A small contrastive audio-text model, trained from scratch.
Model: log mel input, encoder arch crnn, encoder activation silu, encoder widths [128, 160, 192, 240], encoder rnn lstm, text encoder layers 6.
Training: nadamw at rate 0.0014, 2800 steps, batches of 64.
Rows from block 4 of the audio encoder of a small contrastive audio-text model, named by matrix and row number. Each number is 200 + 20 x the weight over its row's rms, rounded and kept within 0 to 999. All counts start at 0.
After each channel's rows are labels from the 100 clips, of 14976, where the channel reaches its highest value: "loudest band" is the band of the loudest frequency at the time of the peak; "strongest on" is what is common among them. Only what is clearly more common there than usual is listed. The data: single notes of musical instruments (NSynth).
# conv: width-3 conv, stride 2 (encoder.blocks.4.conv.weight, 240x192x3, each kernel summed), inputs 0-95

conv.12,227,204,187,201,186,215,185,218,216,201,186,194,224,199,246,198,185,235,195,209,195,177,234,172,173,217,215,207,174,199,214,214,183,202,204,186,216,204,187,205,202,206,182,196,207,213,229,211,177,210,200,190,217,186,205,191,165,178,214,159,205,177,209,210,204,178,222,174,204,144,200,195,197,235,188,242,213,214,221,227,192,228,203,190,202,205,220,209,206,189,190,234,166,188,202,200
loudest band: 2000 to 4000 Hz
strongest on: pitch class F#; octave 7; note: F#4

conv.51,187,175,175,201,222,228,220,186,183,187,181,161,191,195,213,177,186,183,201,154,186,203,194,249,190,175,215,182,171,211,194,240,170,206,219,216,217,186,184,181,203,210,184,211,200,177,179,217,215,264,203,218,231,204,203,186,204,193,236,176,168,182,216,216,204,174,182,175,183,226,198,189,179,204,173,193,183,211,183,179,181,215,170,152,154,249,216,206,197,194,195,180,186,206,192,187
loudest band: 2000 to 4000 Hz
strongest on: octave 7; pitch class G#; note: G#7; note: G7

conv.199,193,176,184,204,184,221,214,193,208,172,196,191,199,205,225,206,168,208,199,208,199,206,213,225,198,216,204,168,171,163,179,226,192,191,235,216,210,193,200,191,185,231,174,182,220,205,180,192,183,230,208,220,239,153,205,180,165,189,216,159,183,160,223,229,202,157,238,205,203,196,220,222,202,200,178,228,194,204,203,183,189,202,205,192,198,208,198,233,198,192,207,205,172,184,208,190
loudest band: 2000 to 4000 Hz
strongest on: octave 7; guitar; pitch class G; note: G7

conv.139,207,190,190,192,198,182,212,207,143,188,209,244,186,170,225,225,192,185,199,191,248,207,182,212,192,204,214,185,207,198,209,185,200,199,186,212,214,229,180,176,198,213,192,201,194,228,202,216,208,215,204,238,192,147,215,195,183,210,186,187,198,200,204,179,192,179,169,209,231,203,190,208,195,183,189,230,167,181,194,168,200,229,185,215,221,198,214,178,168,151,195,179,181,188,205,194
loudest band: 2000 to 4000 Hz
strongest on: octave 7; pitch class A#; note: A#7

conv.38,189,167,188,216,220,204,186,198,184,187,197,186,164,187,215,170,195,195,225,165,178,209,189,214,160,198,211,186,163,216,210,222,171,202,211,190,210,196,171,204,213,210,193,214,188,189,197,244,208,244,226,198,225,173,183,149,217,212,237,204,177,180,227,197,214,171,178,173,190,195,186,173,186,213,182,215,171,185,184,184,175,217,173,172,165,229,211,192,163,180,202,187,176,182,209,226
loudest band: 2000 to 4000 Hz
strongest on: octave 7; pitch class G; note: G7; note: F#7

conv.91,208,184,194,184,236,220,234,209,185,217,181,183,199,197,211,212,208,184,184,204,219,211,229,213,206,197,229,216,173,194,200,228,231,206,191,217,202,203,199,200,203,185,213,166,195,198,233,186,209,234,179,203,196,237,224,203,181,183,256,175,202,184,203,216,187,205,199,193,201,228,194,197,191,220,192,197,221,190,213,216,225,227,202,199,213,261,236,222,205,202,195,207,221,257,214,182
loudest band: 1000 to 2000 Hz; 2000 to 4000 Hz
strongest on: octave 6; pitch class F; note: F6; pitch class F#

conv.204,168,179,160,206,203,212,203,208,206,201,209,199,192,170,187,219,174,197,183,240,198,228,199,201,178,213,198,200,186,192,186,212,188,197,194,194,210,176,211,190,208,196,208,158,183,194,213,186,179,190,186,215,221,210,200,183,221,157,191,176,157,203,210,209,204,246,208,177,187,196,178,205,230,179,180,199,222,168,183,234,169,165,266,189,212,208,165,234,186,186,190,199,169,177,190,211
loudest band: 250 to 500 Hz
strongest on: octave 3; acoustic; pitch class: A#; note: A#3

conv.103,203,165,183,195,221,202,223,199,207,195,211,174,197,207,196,208,183,198,187,252,200,199,216,196,222,205,201,214,183,139,147,203,246,178,186,211,209,205,212,188,178,192,228,170,189,201,207,162,192,198,177,189,187,222,194,200,179,176,232,172,221,196,209,230,199,213,222,207,213,221,205,212,209,216,206,160,245,176,235,218,232,200,216,205,220,232,195,242,207,225,185,206,215,221,224,207
loudest band: 1000 to 2000 Hz
strongest on: octave 6; pitch class C; note: C6; note: C#6

conv.230,176,207,212,191,191,216,204,194,223,187,213,248,203,191,184,194,168,186,185,210,197,182,193,192,194,201,217,220,199,191,218,222,204,185,215,209,202,208,219,213,222,194,177,182,208,176,175,190,167,217,178,180,189,210,191,182,203,173,204,168,205,155,187,216,173,215,194,196,208,168,180,193,220,188,198,185,205,212,182,222,187,168,213,225,216,196,174,247,214,208,214,199,172,165,181,190
loudest band: 250 to 500 Hz
strongest on: octave 3; pitch class G; note: G3; acoustic

conv.185,218,184,198,194,214,203,224,213,217,228,187,162,236,185,186,180,207,196,178,227,183,199,240,169,235,180,197,212,187,192,181,186,212,196,183,208,209,217,198,210,220,144,217,201,224,205,217,171,165,171,151,176,193,230,202,210,159,166,216,211,227,176,191,194,207,190,219,200,179,202,185,205,178,210,180,182,220,211,231,225,239,216,212,193,188,203,175,201,214,252,199,236,214,235,211,197
loudest band: 1000 to 2000 Hz
strongest on: octave 6; keyboard; pitch class G

conv.14,227,212,195,172,219,175,172,211,232,236,180,198,243,199,204,213,201,220,187,210,207,162,231,176,180,190,205,188,184,209,202,191,221,189,197,167,201,201,217,189,202,191,212,194,188,205,243,201,203,148,209,170,213,219,196,203,186,180,192,182,225,208,203,194,197,222,218,204,200,155,187,199,181,213,244,217,200,196,218,268,210,200,244,207,214,180,220,218,211,198,190,251,205,182,203,205
loudest band: 500 to 1000 Hz; 1000 to 2000 Hz
strongest on: octave 5; pitch class C; note: C5

conv.13,203,186,222,195,195,225,213,188,230,209,216,185,212,216,199,192,209,232,193,175,187,205,228,225,168,208,261,203,193,214,198,234,168,204,228,212,209,169,198,228,228,215,184,208,210,190,192,242,203,233,211,207,197,217,207,203,210,205,227,182,223,177,239,243,215,190,215,184,218,202,215,181,202,219,221,205,211,229,213,206,196,190,192,173,171,232,230,277,221,210,205,217,181,199,216,199
loudest band: 1000 to 2000 Hz; 2000 to 4000 Hz
strongest on: octave 6; pitch class G#; note: G#6; pitch class: G

conv.17,205,190,170,205,225,194,219,247,160,200,164,203,206,181,205,218,223,168,205,188,270,226,187,205,226,184,185,187,187,221,197,176,204,224,194,214,206,229,202,190,208,192,198,190,218,229,218,203,205,189,172,222,189,182,232,219,210,208,188,188,184,220,183,171,187,201,161,194,184,204,182,223,196,193,204,229,195,198,199,199,217,231,205,227,230,189,200,176,170,187,211,192,228,214,222,192
loudest band: 250 to 500 Hz
strongest on: octave 4; source: acoustic; pitch class A#; note: A#4

conv.235,202,192,171,228,206,166,204,173,198,171,195,178,180,207,209,177,183,203,224,233,184,194,194,192,211,187,202,208,183,182,208,190,204,158,222,210,213,202,167,186,177,226,235,183,162,247,199,165,196,168,214,219,219,181,216,187,191,184,198,187,177,176,238,179,222,161,194,194,181,214,205,197,200,210,217,221,203,191,203,195,212,192,194,195,188,212,192,191,186,208,199,197,176,196,200,220
loudest band: 2000 to 4000 Hz; 4000 to 8000 Hz
strongest on: octave 7; pitch class B; note: B7; pitch class: C

conv.137,204,184,180,189,226,200,230,191,179,223,193,158,181,215,207,190,220,176,208,177,211,219,216,253,182,197,246,215,203,211,197,250,195,228,187,226,214,177,212,177,228,218,197,190,156,188,214,226,245,233,177,212,201,264,226,216,231,191,252,208,196,219,224,224,194,194,196,182,196,239,194,190,189,231,207,193,217,187,211,215,206,205,196,158,183,266,237,206,207,184,197,198,229,223,190,195
loudest band: 1000 to 2000 Hz; 2000 to 4000 Hz
strongest on: octave 6; pitch class G#; note: G#6; note: A6

conv.165,230,192,211,189,204,145,176,180,185,190,197,238,214,182,195,203,200,209,180,206,192,170,194,191,180,196,180,204,199,196,226,176,243,176,156,166,211,214,168,168,191,189,224,233,207,214,202,165,184,186,212,202,206,155,221,189,179,225,195,172,219,195,186,160,208,185,188,227,231,190,183,188,185,202,191,197,174,208,207,176,224,225,157,218,219,208,199,182,185,193,179,184,194,211,210,172
loudest band: 2000 to 4000 Hz
strongest on: octave 7; pitch class E; note: E7; pitch class D#

conv.121,190,190,209,172,202,193,186,234,197,176,214,229,165,184,204,229,170,164,221,179,217,199,185,186,185,229,160,198,199,179,174,188,188,202,183,175,187,246,199,227,181,215,177,204,208,176,222,204,172,184,179,190,198,170,167,170,210,213,206,212,196,200,190,195,178,206,185,201,224,184,201,208,218,179,168,206,177,149,181,200,191,204,218,246,248,170,195,190,172,161,209,169,184,197,212,229
loudest band: 250 to 500 Hz
strongest on: octave 3; pitch class D#; note: D#3; instrument family: organ

conv.111,212,244,190,227,197,193,207,210,217,195,201,149,201,226,181,185,222,209,209,208,203,192,193,211,207,172,185,220,189,170,200,204,186,217,226,205,201,201,196,193,173,222,241,194,194,198,191,182,219,203,196,206,173,218,204,225,202,187,209,182,202,208,240,203,260,199,190,182,202,224,232,194,199,215,239,209,219,212,213,227,217,202,202,166,177,226,207,217,238,215,205,212,210,188,204,197
loudest band: 1000 to 2000 Hz
strongest on: octave 6; pitch class D; note: D6

conv.174,178,167,180,195,204,211,256,182,173,197,167,196,210,205,198,198,184,184,200,208,207,231,203,221,201,151,214,190,211,197,205,209,203,211,192,248,198,189,212,166,203,173,184,183,172,197,183,215,202,216,159,207,214,247,224,209,224,187,240,221,181,190,206,224,188,190,174,206,180,253,166,193,152,186,206,163,202,178,193,222,206,194,201,204,170,225,202,219,197,212,203,183,205,216,175,185
loudest band: 1000 to 2000 Hz
strongest on: octave 6; pitch class A; note: A6; pitch class: G#

conv.119,215,190,283,181,196,203,216,183,220,184,229,225,202,216,215,195,186,194,213,181,201,231,215,210,215,218,207,207,248,203,194,181,214,193,212,206,185,226,206,238,212,189,167,204,231,194,205,206,196,214,195,209,198,193,186,212,197,209,195,252,235,193,191,212,186,201,213,222,223,205,216,188,215,192,177,195,179,217,202,195,212,203,182,230,192,152,203,184,214,222,230,204,203,212,206,217
loudest band: 250 to 500 Hz
strongest on: electronic; organ; octave 4; pitch class: A#

conv.59,193,187,189,224,206,193,205,194,196,170,213,202,177,214,224,207,192,198,218,237,206,195,195,208,195,221,210,223,190,159,193,216,207,180,201,216,208,220,184,197,190,236,230,194,166,231,203,207,215,234,232,221,204,154,201,166,198,192,212,169,187,183,226,205,201,192,210,209,216,212,220,208,223,214,181,213,206,179,191,188,192,217,206,208,212,228,216,204,171,201,196,192,180,196,195,203
loudest band: 2000 to 4000 Hz
strongest on: octave 7; pitch class F; note: F7; note: A#7

conv.196,215,212,189,179,204,224,197,223,210,243,186,208,204,169,228,229,219,194,189,217,227,176,222,171,179,213,237,193,167,236,227,212,210,188,178,185,205,203,209,208,228,190,203,199,193,217,271,225,201,191,206,174,198,206,201,191,170,193,202,175,200,214,179,188,182,221,198,206,198,165,180,211,205,213,204,245,226,217,204,220,190,197,240,216,233,200,221,215,204,182,167,220,190,218,181,184
loudest band: 500 to 1000 Hz; 1000 to 2000 Hz
strongest on: octave 5; pitch class F#; source: acoustic; note: F#5

conv.102,207,144,210,176,216,209,230,183,186,191,202,201,175,165,219,187,186,174,194,178,212,199,194,226,201,186,211,210,217,212,198,208,195,214,182,232,204,201,192,190,203,193,173,223,212,179,201,236,244,249,208,205,196,198,209,176,199,207,230,203,202,194,189,182,181,179,179,212,218,233,143,178,165,219,179,194,168,206,197,178,236,240,158,182,182,232,219,183,199,211,211,167,204,219,183,187
loudest band: 2000 to 4000 Hz
strongest on: octave 7; pitch class F; note: F7; note: F#7

conv.83,200,166,220,184,186,219,196,194,219,176,195,222,198,157,181,177,182,191,201,183,169,181,187,198,175,189,222,208,192,225,254,200,169,192,216,198,224,205,182,218,220,170,166,198,205,200,172,193,165,213,187,179,220,221,210,181,206,171,202,169,198,166,180,222,186,183,189,187,201,165,173,175,188,200,162,183,205,232,180,198,188,202,188,203,192,196,190,230,241,199,214,193,171,181,177,195
loudest band: 250 to 500 Hz
strongest on: octave 3; pitch class G; note: G3

conv.24,218,193,199,200,199,186,182,195,212,230,197,154,275,223,219,213,196,240,199,201,208,205,233,188,188,224,215,174,185,199,188,219,198,192,204,183,229,165,213,212,206,221,194,205,208,213,218,200,192,182,208,194,243,202,212,215,187,170,178,200,211,205,220,222,204,205,240,176,188,180,239,218,221,201,212,227,204,217,229,206,184,209,239,162,188,178,222,199,188,187,178,265,201,182,203,208
loudest band: 250 to 500 Hz
strongest on: octave 4; pitch class C; organ; note: C4

conv.234,223,205,234,201,206,181,180,213,209,215,212,230,192,204,199,201,232,196,204,181,200,186,194,205,176,233,169,227,205,195,220,218,221,219,197,172,203,199,162,200,190,212,230,222,201,196,201,196,209,204,232,200,178,191,209,199,211,253,202,185,195,216,184,130,221,223,181,209,215,202,202,171,208,212,203,202,196,227,191,192,211,217,187,220,203,234,213,196,190,206,219,192,210,225,220,197
loudest band: 2000 to 4000 Hz
strongest on: octave 7; pitch class D#; note: D#7; note: E7

conv.32,207,192,173,238,201,176,220,207,229,185,204,172,226,202,180,199,189,233,213,231,190,224,214,213,215,182,200,178,193,190,166,203,186,191,224,218,214,189,189,194,186,196,221,209,194,234,184,177,199,180,200,226,216,202,213,212,195,197,184,208,202,171,252,206,236,198,215,198,185,210,209,191,206,189,235,207,204,217,221,229,235,174,208,187,170,220,180,235,191,228,198,236,183,191,222,217
loudest band: 1000 to 2000 Hz
strongest on: octave 6; pitch class D; note: D6; note: C#6

conv.224,193,205,164,201,216,215,208,210,161,189,148,186,194,201,185,207,199,166,188,190,221,178,188,179,224,161,176,182,179,212,199,169,191,209,175,184,204,216,217,179,179,209,216,181,213,193,195,186,178,187,139,202,221,199,216,210,193,165,199,190,183,222,181,204,190,194,206,184,159,200,200,248,190,209,204,215,189,188,189,192,167,218,206,183,218,155,198,141,198,198,201,165,213,189,198,192
loudest band: 250 to 500 Hz
strongest on: octave 4; pitch class B; pitch class: A#; note: B4

conv.132,200,202,194,216,198,204,197,175,174,173,213,183,182,220,240,216,208,205,210,184,216,215,176,225,194,207,225,233,176,173,206,244,189,205,214,225,205,187,168,189,196,250,198,223,167,202,185,222,231,251,226,227,211,185,205,195,206,199,226,179,197,186,237,209,222,194,185,179,205,220,221,200,210,210,211,221,185,185,209,174,172,211,173,178,201,239,237,206,193,151,208,198,198,185,187,202
loudest band: 2000 to 4000 Hz
strongest on: octave 7; pitch class F; note: F7; note: A7

conv.209,206,217,217,205,190,186,210,149,231,197,212,207,246,226,207,178,186,236,203,211,194,209,206,181,236,204,175,186,197,203,193,174,214,170,197,199,203,198,226,202,185,185,216,228,211,194,216,173,206,178,218,182,191,204,178,205,157,213,188,221,225,175,216,172,215,201,197,205,211,180,206,224,211,189,244,182,194,203,229,224,219,179,211,217,192,182,141,217,183,232,193,245,218,205,209,220
loudest band: 500 to 1000 Hz
strongest on: octave 2; instrument family: mallet; pitch class C#; note: C#5

conv.75,196,206,195,199,223,171,170,240,172,229,199,223,188,211,182,204,234,172,219,180,207,211,227,207,194,215,169,190,199,208,195,227,190,223,166,180,194,211,183,192,197,207,188,212,222,191,193,181,207,183,204,188,201,190,186,223,210,242,207,199,188,214,194,142,213,211,200,188,189,195,223,198,214,205,192,200,202,214,199,178,200,216,187,205,209,214,223,181,164,176,210,173,227,234,250,213
loudest band: 250 to 500 Hz
strongest on: pitch class D#; octave 4; note: D#4; source: acoustic

conv.99,161,211,201,228,153,203,194,200,212,232,149,208,195,214,175,188,222,199,167,208,200,178,211,208,218,149,195,200,193,216,218,206,204,213,218,201,177,192,221,175,204,171,217,205,214,193,185,214,237,207,208,181,188,205,181,186,217,214,168,198,172,198,193,193,219,212,222,210,176,214,187,209,160,162,206,172,205,215,168,219,193,186,196,210,168,205,187,209,203,228,207,180,198,210,207,144
loudest band: 500 to 1000 Hz
strongest on: octave 5; pitch class G#; note: G#5; note: D5

conv.206,226,174,209,210,196,196,173,163,208,206,193,172,222,208,221,178,197,257,199,172,171,185,217,187,191,194,214,170,165,228,208,200,187,177,226,190,222,166,197,208,213,204,186,224,196,191,210,219,216,207,212,181,219,200,183,208,184,177,204,205,214,192,222,220,219,156,230,189,190,169,200,204,181,201,190,218,196,214,229,199,181,196,183,172,148,196,210,199,209,214,179,253,189,177,212,199
loudest band: 2000 to 4000 Hz
strongest on: pitch class C#; octave 7; note: C#7

conv.22,167,190,218,190,193,178,186,218,203,222,207,224,202,194,208,240,204,207,227,191,219,219,187,208,201,213,188,187,223,223,204,192,197,204,180,184,176,203,211,190,207,192,181,223,191,173,211,225,217,193,250,180,195,193,160,175,234,254,188,219,183,232,195,187,188,243,161,198,192,195,196,208,200,172,224,203,169,170,171,202,174,184,217,241,230,174,207,212,159,188,198,191,191,173,208,219
loudest band: 500 to 1000 Hz
strongest on: pitch class D#; pitch class D; note: D5

conv.28,169,211,200,199,157,224,170,205,217,212,202,187,198,208,182,180,201,212,170,181,156,151,204,201,178,209,204,217,197,204,214,206,170,204,219,183,193,179,195,194,192,198,196,196,220,179,158,199,188,210,223,188,226,183,182,178,215,203,186,166,174,195,177,204,203,217,232,191,187,172,204,203,214,183,185,206,203,217,160,199,142,182,205,174,189,192,197,219,198,199,212,187,159,174,208,177
loudest band: 250 to 500 Hz
strongest on: pitch class G#; octave 3; octave 4; note: G#3

conv.154,209,223,208,200,214,175,170,184,191,224,157,210,226,212,200,202,244,212,219,169,188,177,176,194,193,170,191,210,211,230,251,209,205,208,193,173,210,161,182,182,205,211,222,222,165,207,203,205,243,201,251,171,201,211,222,218,206,223,203,187,177,234,186,178,214,229,177,224,179,202,192,186,181,218,235,198,194,227,205,219,207,199,209,210,193,214,231,187,203,198,196,193,225,194,174,191
loudest band: 500 to 1000 Hz
strongest on: octave 5; pitch class C#; note: C#5; note: D5

conv.27,212,203,221,216,194,231,180,224,235,235,223,174,176,177,208,193,200,195,211,173,206,216,221,208,203,227,228,191,199,227,174,215,184,228,238,223,192,185,188,242,244,204,159,210,215,174,223,251,211,203,198,199,176,169,189,182,217,199,172,201,220,214,173,186,186,201,216,183,212,188,207,179,234,204,172,255,224,232,190,183,207,197,195,161,192,174,237,211,213,204,205,202,160,173,182,192
loudest band: 500 to 1000 Hz
strongest on: octave 5; pitch class F#; note: F#5; pitch class: G

conv.81,226,204,207,194,184,163,197,202,208,237,176,204,217,219,210,225,240,219,148,195,218,161,228,192,195,179,192,153,199,243,234,184,208,186,193,175,216,205,220,187,191,192,200,223,210,229,223,203,196,164,225,191,222,197,218,228,172,224,178,182,203,227,194,195,218,206,230,207,213,176,196,214,169,208,204,233,179,214,208,190,193,205,209,205,202,192,216,193,204,200,187,214,219,204,216,146
loudest band: 500 to 1000 Hz
strongest on: octave 5; pitch class C#; note: C#5; pitch class: C

conv.44,195,207,213,182,168,172,216,178,220,203,217,235,234,200,190,232,195,213,189,211,211,227,200,174,212,203,200,198,235,215,204,161,223,182,165,202,201,184,241,199,209,149,198,227,191,202,206,210,206,170,201,188,183,211,204,194,204,217,178,232,215,206,193,201,204,224,204,243,202,206,179,202,203,175,245,168,187,211,194,221,203,179,225,235,198,184,170,207,190,223,188,220,210,206,201,196
loudest band: 500 to 1000 Hz
strongest on: octave 5; pitch class A#; note: A#5

conv.97,226,244,224,180,215,185,185,201,236,228,191,224,241,208,213,178,217,232,214,164,184,179,197,178,200,209,179,219,222,231,235,171,203,199,195,183,224,205,184,216,198,171,208,225,196,230,209,202,223,147,230,189,185,235,222,230,190,219,198,192,222,202,195,185,214,235,184,208,200,189,192,177,210,220,263,200,197,234,213,248,211,191,194,207,190,194,214,205,215,214,207,230,210,186,184,211
loudest band: 500 to 1000 Hz
strongest on: octave 5; pitch class C#; note: C#5

conv.187,225,184,188,192,229,205,191,207,217,210,191,178,218,203,205,199,208,216,189,208,197,196,218,165,192,206,209,204,140,209,216,217,202,191,183,185,234,164,188,190,210,189,213,190,174,210,217,198,197,199,181,163,205,212,225,205,166,147,226,163,213,176,204,197,206,208,204,197,176,185,199,176,205,239,201,206,231,210,211,220,215,191,210,163,203,221,202,211,216,199,161,225,215,201,190,199
loudest band: 1000 to 2000 Hz
strongest on: octave 6; pitch class F#; note: F#6; note: G6

conv.195,181,226,182,223,186,208,199,208,166,199,191,215,182,222,230,218,223,193,203,194,227,205,176,211,203,196,250,204,191,198,206,235,186,200,204,220,198,179,176,178,196,272,189,179,147,218,191,217,234,234,223,226,212,205,214,199,200,194,204,182,164,207,228,226,215,222,177,177,194,207,242,202,205,207,208,232,195,184,201,183,147,189,205,192,203,233,245,213,182,131,174,194,200,183,174,189
loudest band: 2000 to 4000 Hz
strongest on: octave 7; pitch class A; note: A7; note: A#7

conv.134,198,194,209,181,181,182,172,187,181,195,182,249,191,180,189,190,198,181,210,205,173,174,175,174,185,190,191,208,219,245,248,178,196,199,183,159,211,193,193,209,204,170,185,228,197,203,194,189,213,189,206,162,207,192,199,187,208,201,195,208,179,201,176,191,176,191,178,231,188,184,147,200,189,178,180,180,181,205,163,195,180,190,185,224,178,183,167,186,211,183,208,170,178,189,179,202
loudest band: 500 to 1000 Hz
strongest on: octave 5; pitch class B; note: B5

conv.30,191,194,206,188,196,204,216,207,162,190,208,198,186,202,197,223,210,186,172,172,226,227,198,252,210,202,217,210,226,199,192,216,189,250,214,217,189,207,213,172,206,212,181,206,218,180,184,238,215,238,195,236,175,197,212,234,231,225,191,203,184,244,204,206,189,209,194,204,214,236,195,207,197,165,183,196,180,208,188,164,185,230,196,184,195,223,231,198,205,189,230,178,186,217,231,165
loudest band: 250 to 500 Hz
strongest on: pitch class A; octave 3; note: A3; octave 4

conv.71,184,168,201,205,188,162,224,194,198,157,190,234,174,154,180,222,186,198,197,229,193,179,146,187,193,194,176,220,243,188,208,175,210,184,169,191,202,206,169,192,192,184,224,201,192,219,167,165,183,169,199,214,193,187,222,176,198,228,193,187,177,199,190,203,197,202,179,244,208,209,166,181,186,186,180,157,178,189,179,195,221,194,201,233,206,217,191,195,181,208,196,177,187,222,189,191
loudest band: 1000 to 2000 Hz; 2000 to 4000 Hz
strongest on: octave 6; pitch class D#; note: D#6

conv.4,195,208,179,207,209,225,204,194,179,184,198,152,188,214,211,173,197,210,193,177,191,192,187,220,203,185,206,186,172,185,206,232,157,213,224,216,215,189,184,200,183,225,164,189,201,180,175,183,198,225,178,212,219,199,204,221,199,176,207,186,191,195,229,233,210,180,182,143,195,199,237,194,207,213,206,208,192,215,215,185,169,194,188,121,165,209,222,217,225,181,203,190,200,171,163,195
loudest band: 2000 to 4000 Hz
strongest on: octave 7; pitch class G#; note: G#7; note: G7

conv.156,176,203,223,204,209,193,205,214,233,210,198,218,214,206,190,195,226,211,224,197,196,225,219,223,209,226,203,227,214,216,227,210,175,205,216,200,201,189,185,217,225,200,201,188,212,226,191,192,195,194,227,223,233,199,205,194,240,247,199,208,178,170,213,179,228,222,201,201,185,195,218,186,207,196,207,200,192,221,185,216,183,177,205,232,171,211,183,222,203,214,249,198,194,225,248,228
loudest band: 250 to 500 Hz
strongest on: octave 3; pitch class D#; note: D#3; pitch class: D

conv.18,182,221,219,205,190,190,176,212,172,221,183,220,210,215,206,182,237,191,211,162,219,204,219,196,218,189,189,198,198,231,215,200,182,231,204,196,192,222,209,191,197,204,207,222,234,203,182,211,243,237,201,194,179,194,184,220,198,231,201,209,184,200,196,156,213,181,195,194,190,207,189,202,187,183,222,187,180,216,195,170,177,209,145,215,193,219,203,164,175,207,240,193,220,221,234,194
loudest band: 250 to 500 Hz
strongest on: pitch class D#; octave 3; note: D#3; note: D#4

conv.208,202,169,181,206,227,188,238,202,177,197,193,200,225,163,162,194,213,183,196,218,190,249,172,220,204,205,219,200,234,218,203,194,200,204,172,233,222,169,173,188,229,176,199,217,179,217,196,203,207,180,182,218,190,209,255,218,215,225,197,226,187,202,198,207,189,215,167,224,178,221,175,150,215,186,194,173,225,223,195,184,233,192,188,191,190,217,195,193,186,227,183,186,207,212,173,203
loudest band: 1000 to 2000 Hz
strongest on: octave 6; pitch class A; note: A6; pitch class A#

conv.169,209,212,210,201,209,217,209,246,179,191,194,228,169,170,256,202,209,185,210,191,245,181,203,204,210,211,218,211,201,214,213,197,205,229,194,215,198,264,159,205,190,217,196,197,209,233,216,214,212,219,197,228,203,198,213,199,196,215,208,168,193,198,198,176,202,190,181,191,220,222,184,216,187,216,188,238,216,207,194,223,202,243,179,228,221,213,225,163,202,194,222,186,205,220,204,210
loudest band: 250 to 500 Hz
strongest on: pitch class F; octave 4; note: F4

conv.135,169,209,191,207,221,219,228,187,179,204,170,183,199,216,209,183,191,193,214,202,189,206,205,204,210,183,198,214,194,180,164,214,216,207,198,219,177,182,204,186,213,204,229,194,182,181,188,219,249,246,205,191,165,230,185,169,198,195,243,208,170,201,215,211,198,189,188,209,200,248,193,194,160,209,211,170,200,189,181,202,208,213,181,174,187,244,203,193,190,222,204,181,216,223,189,197
loudest band: 2000 to 4000 Hz
strongest on: octave 7; pitch class F; note: F7; mallet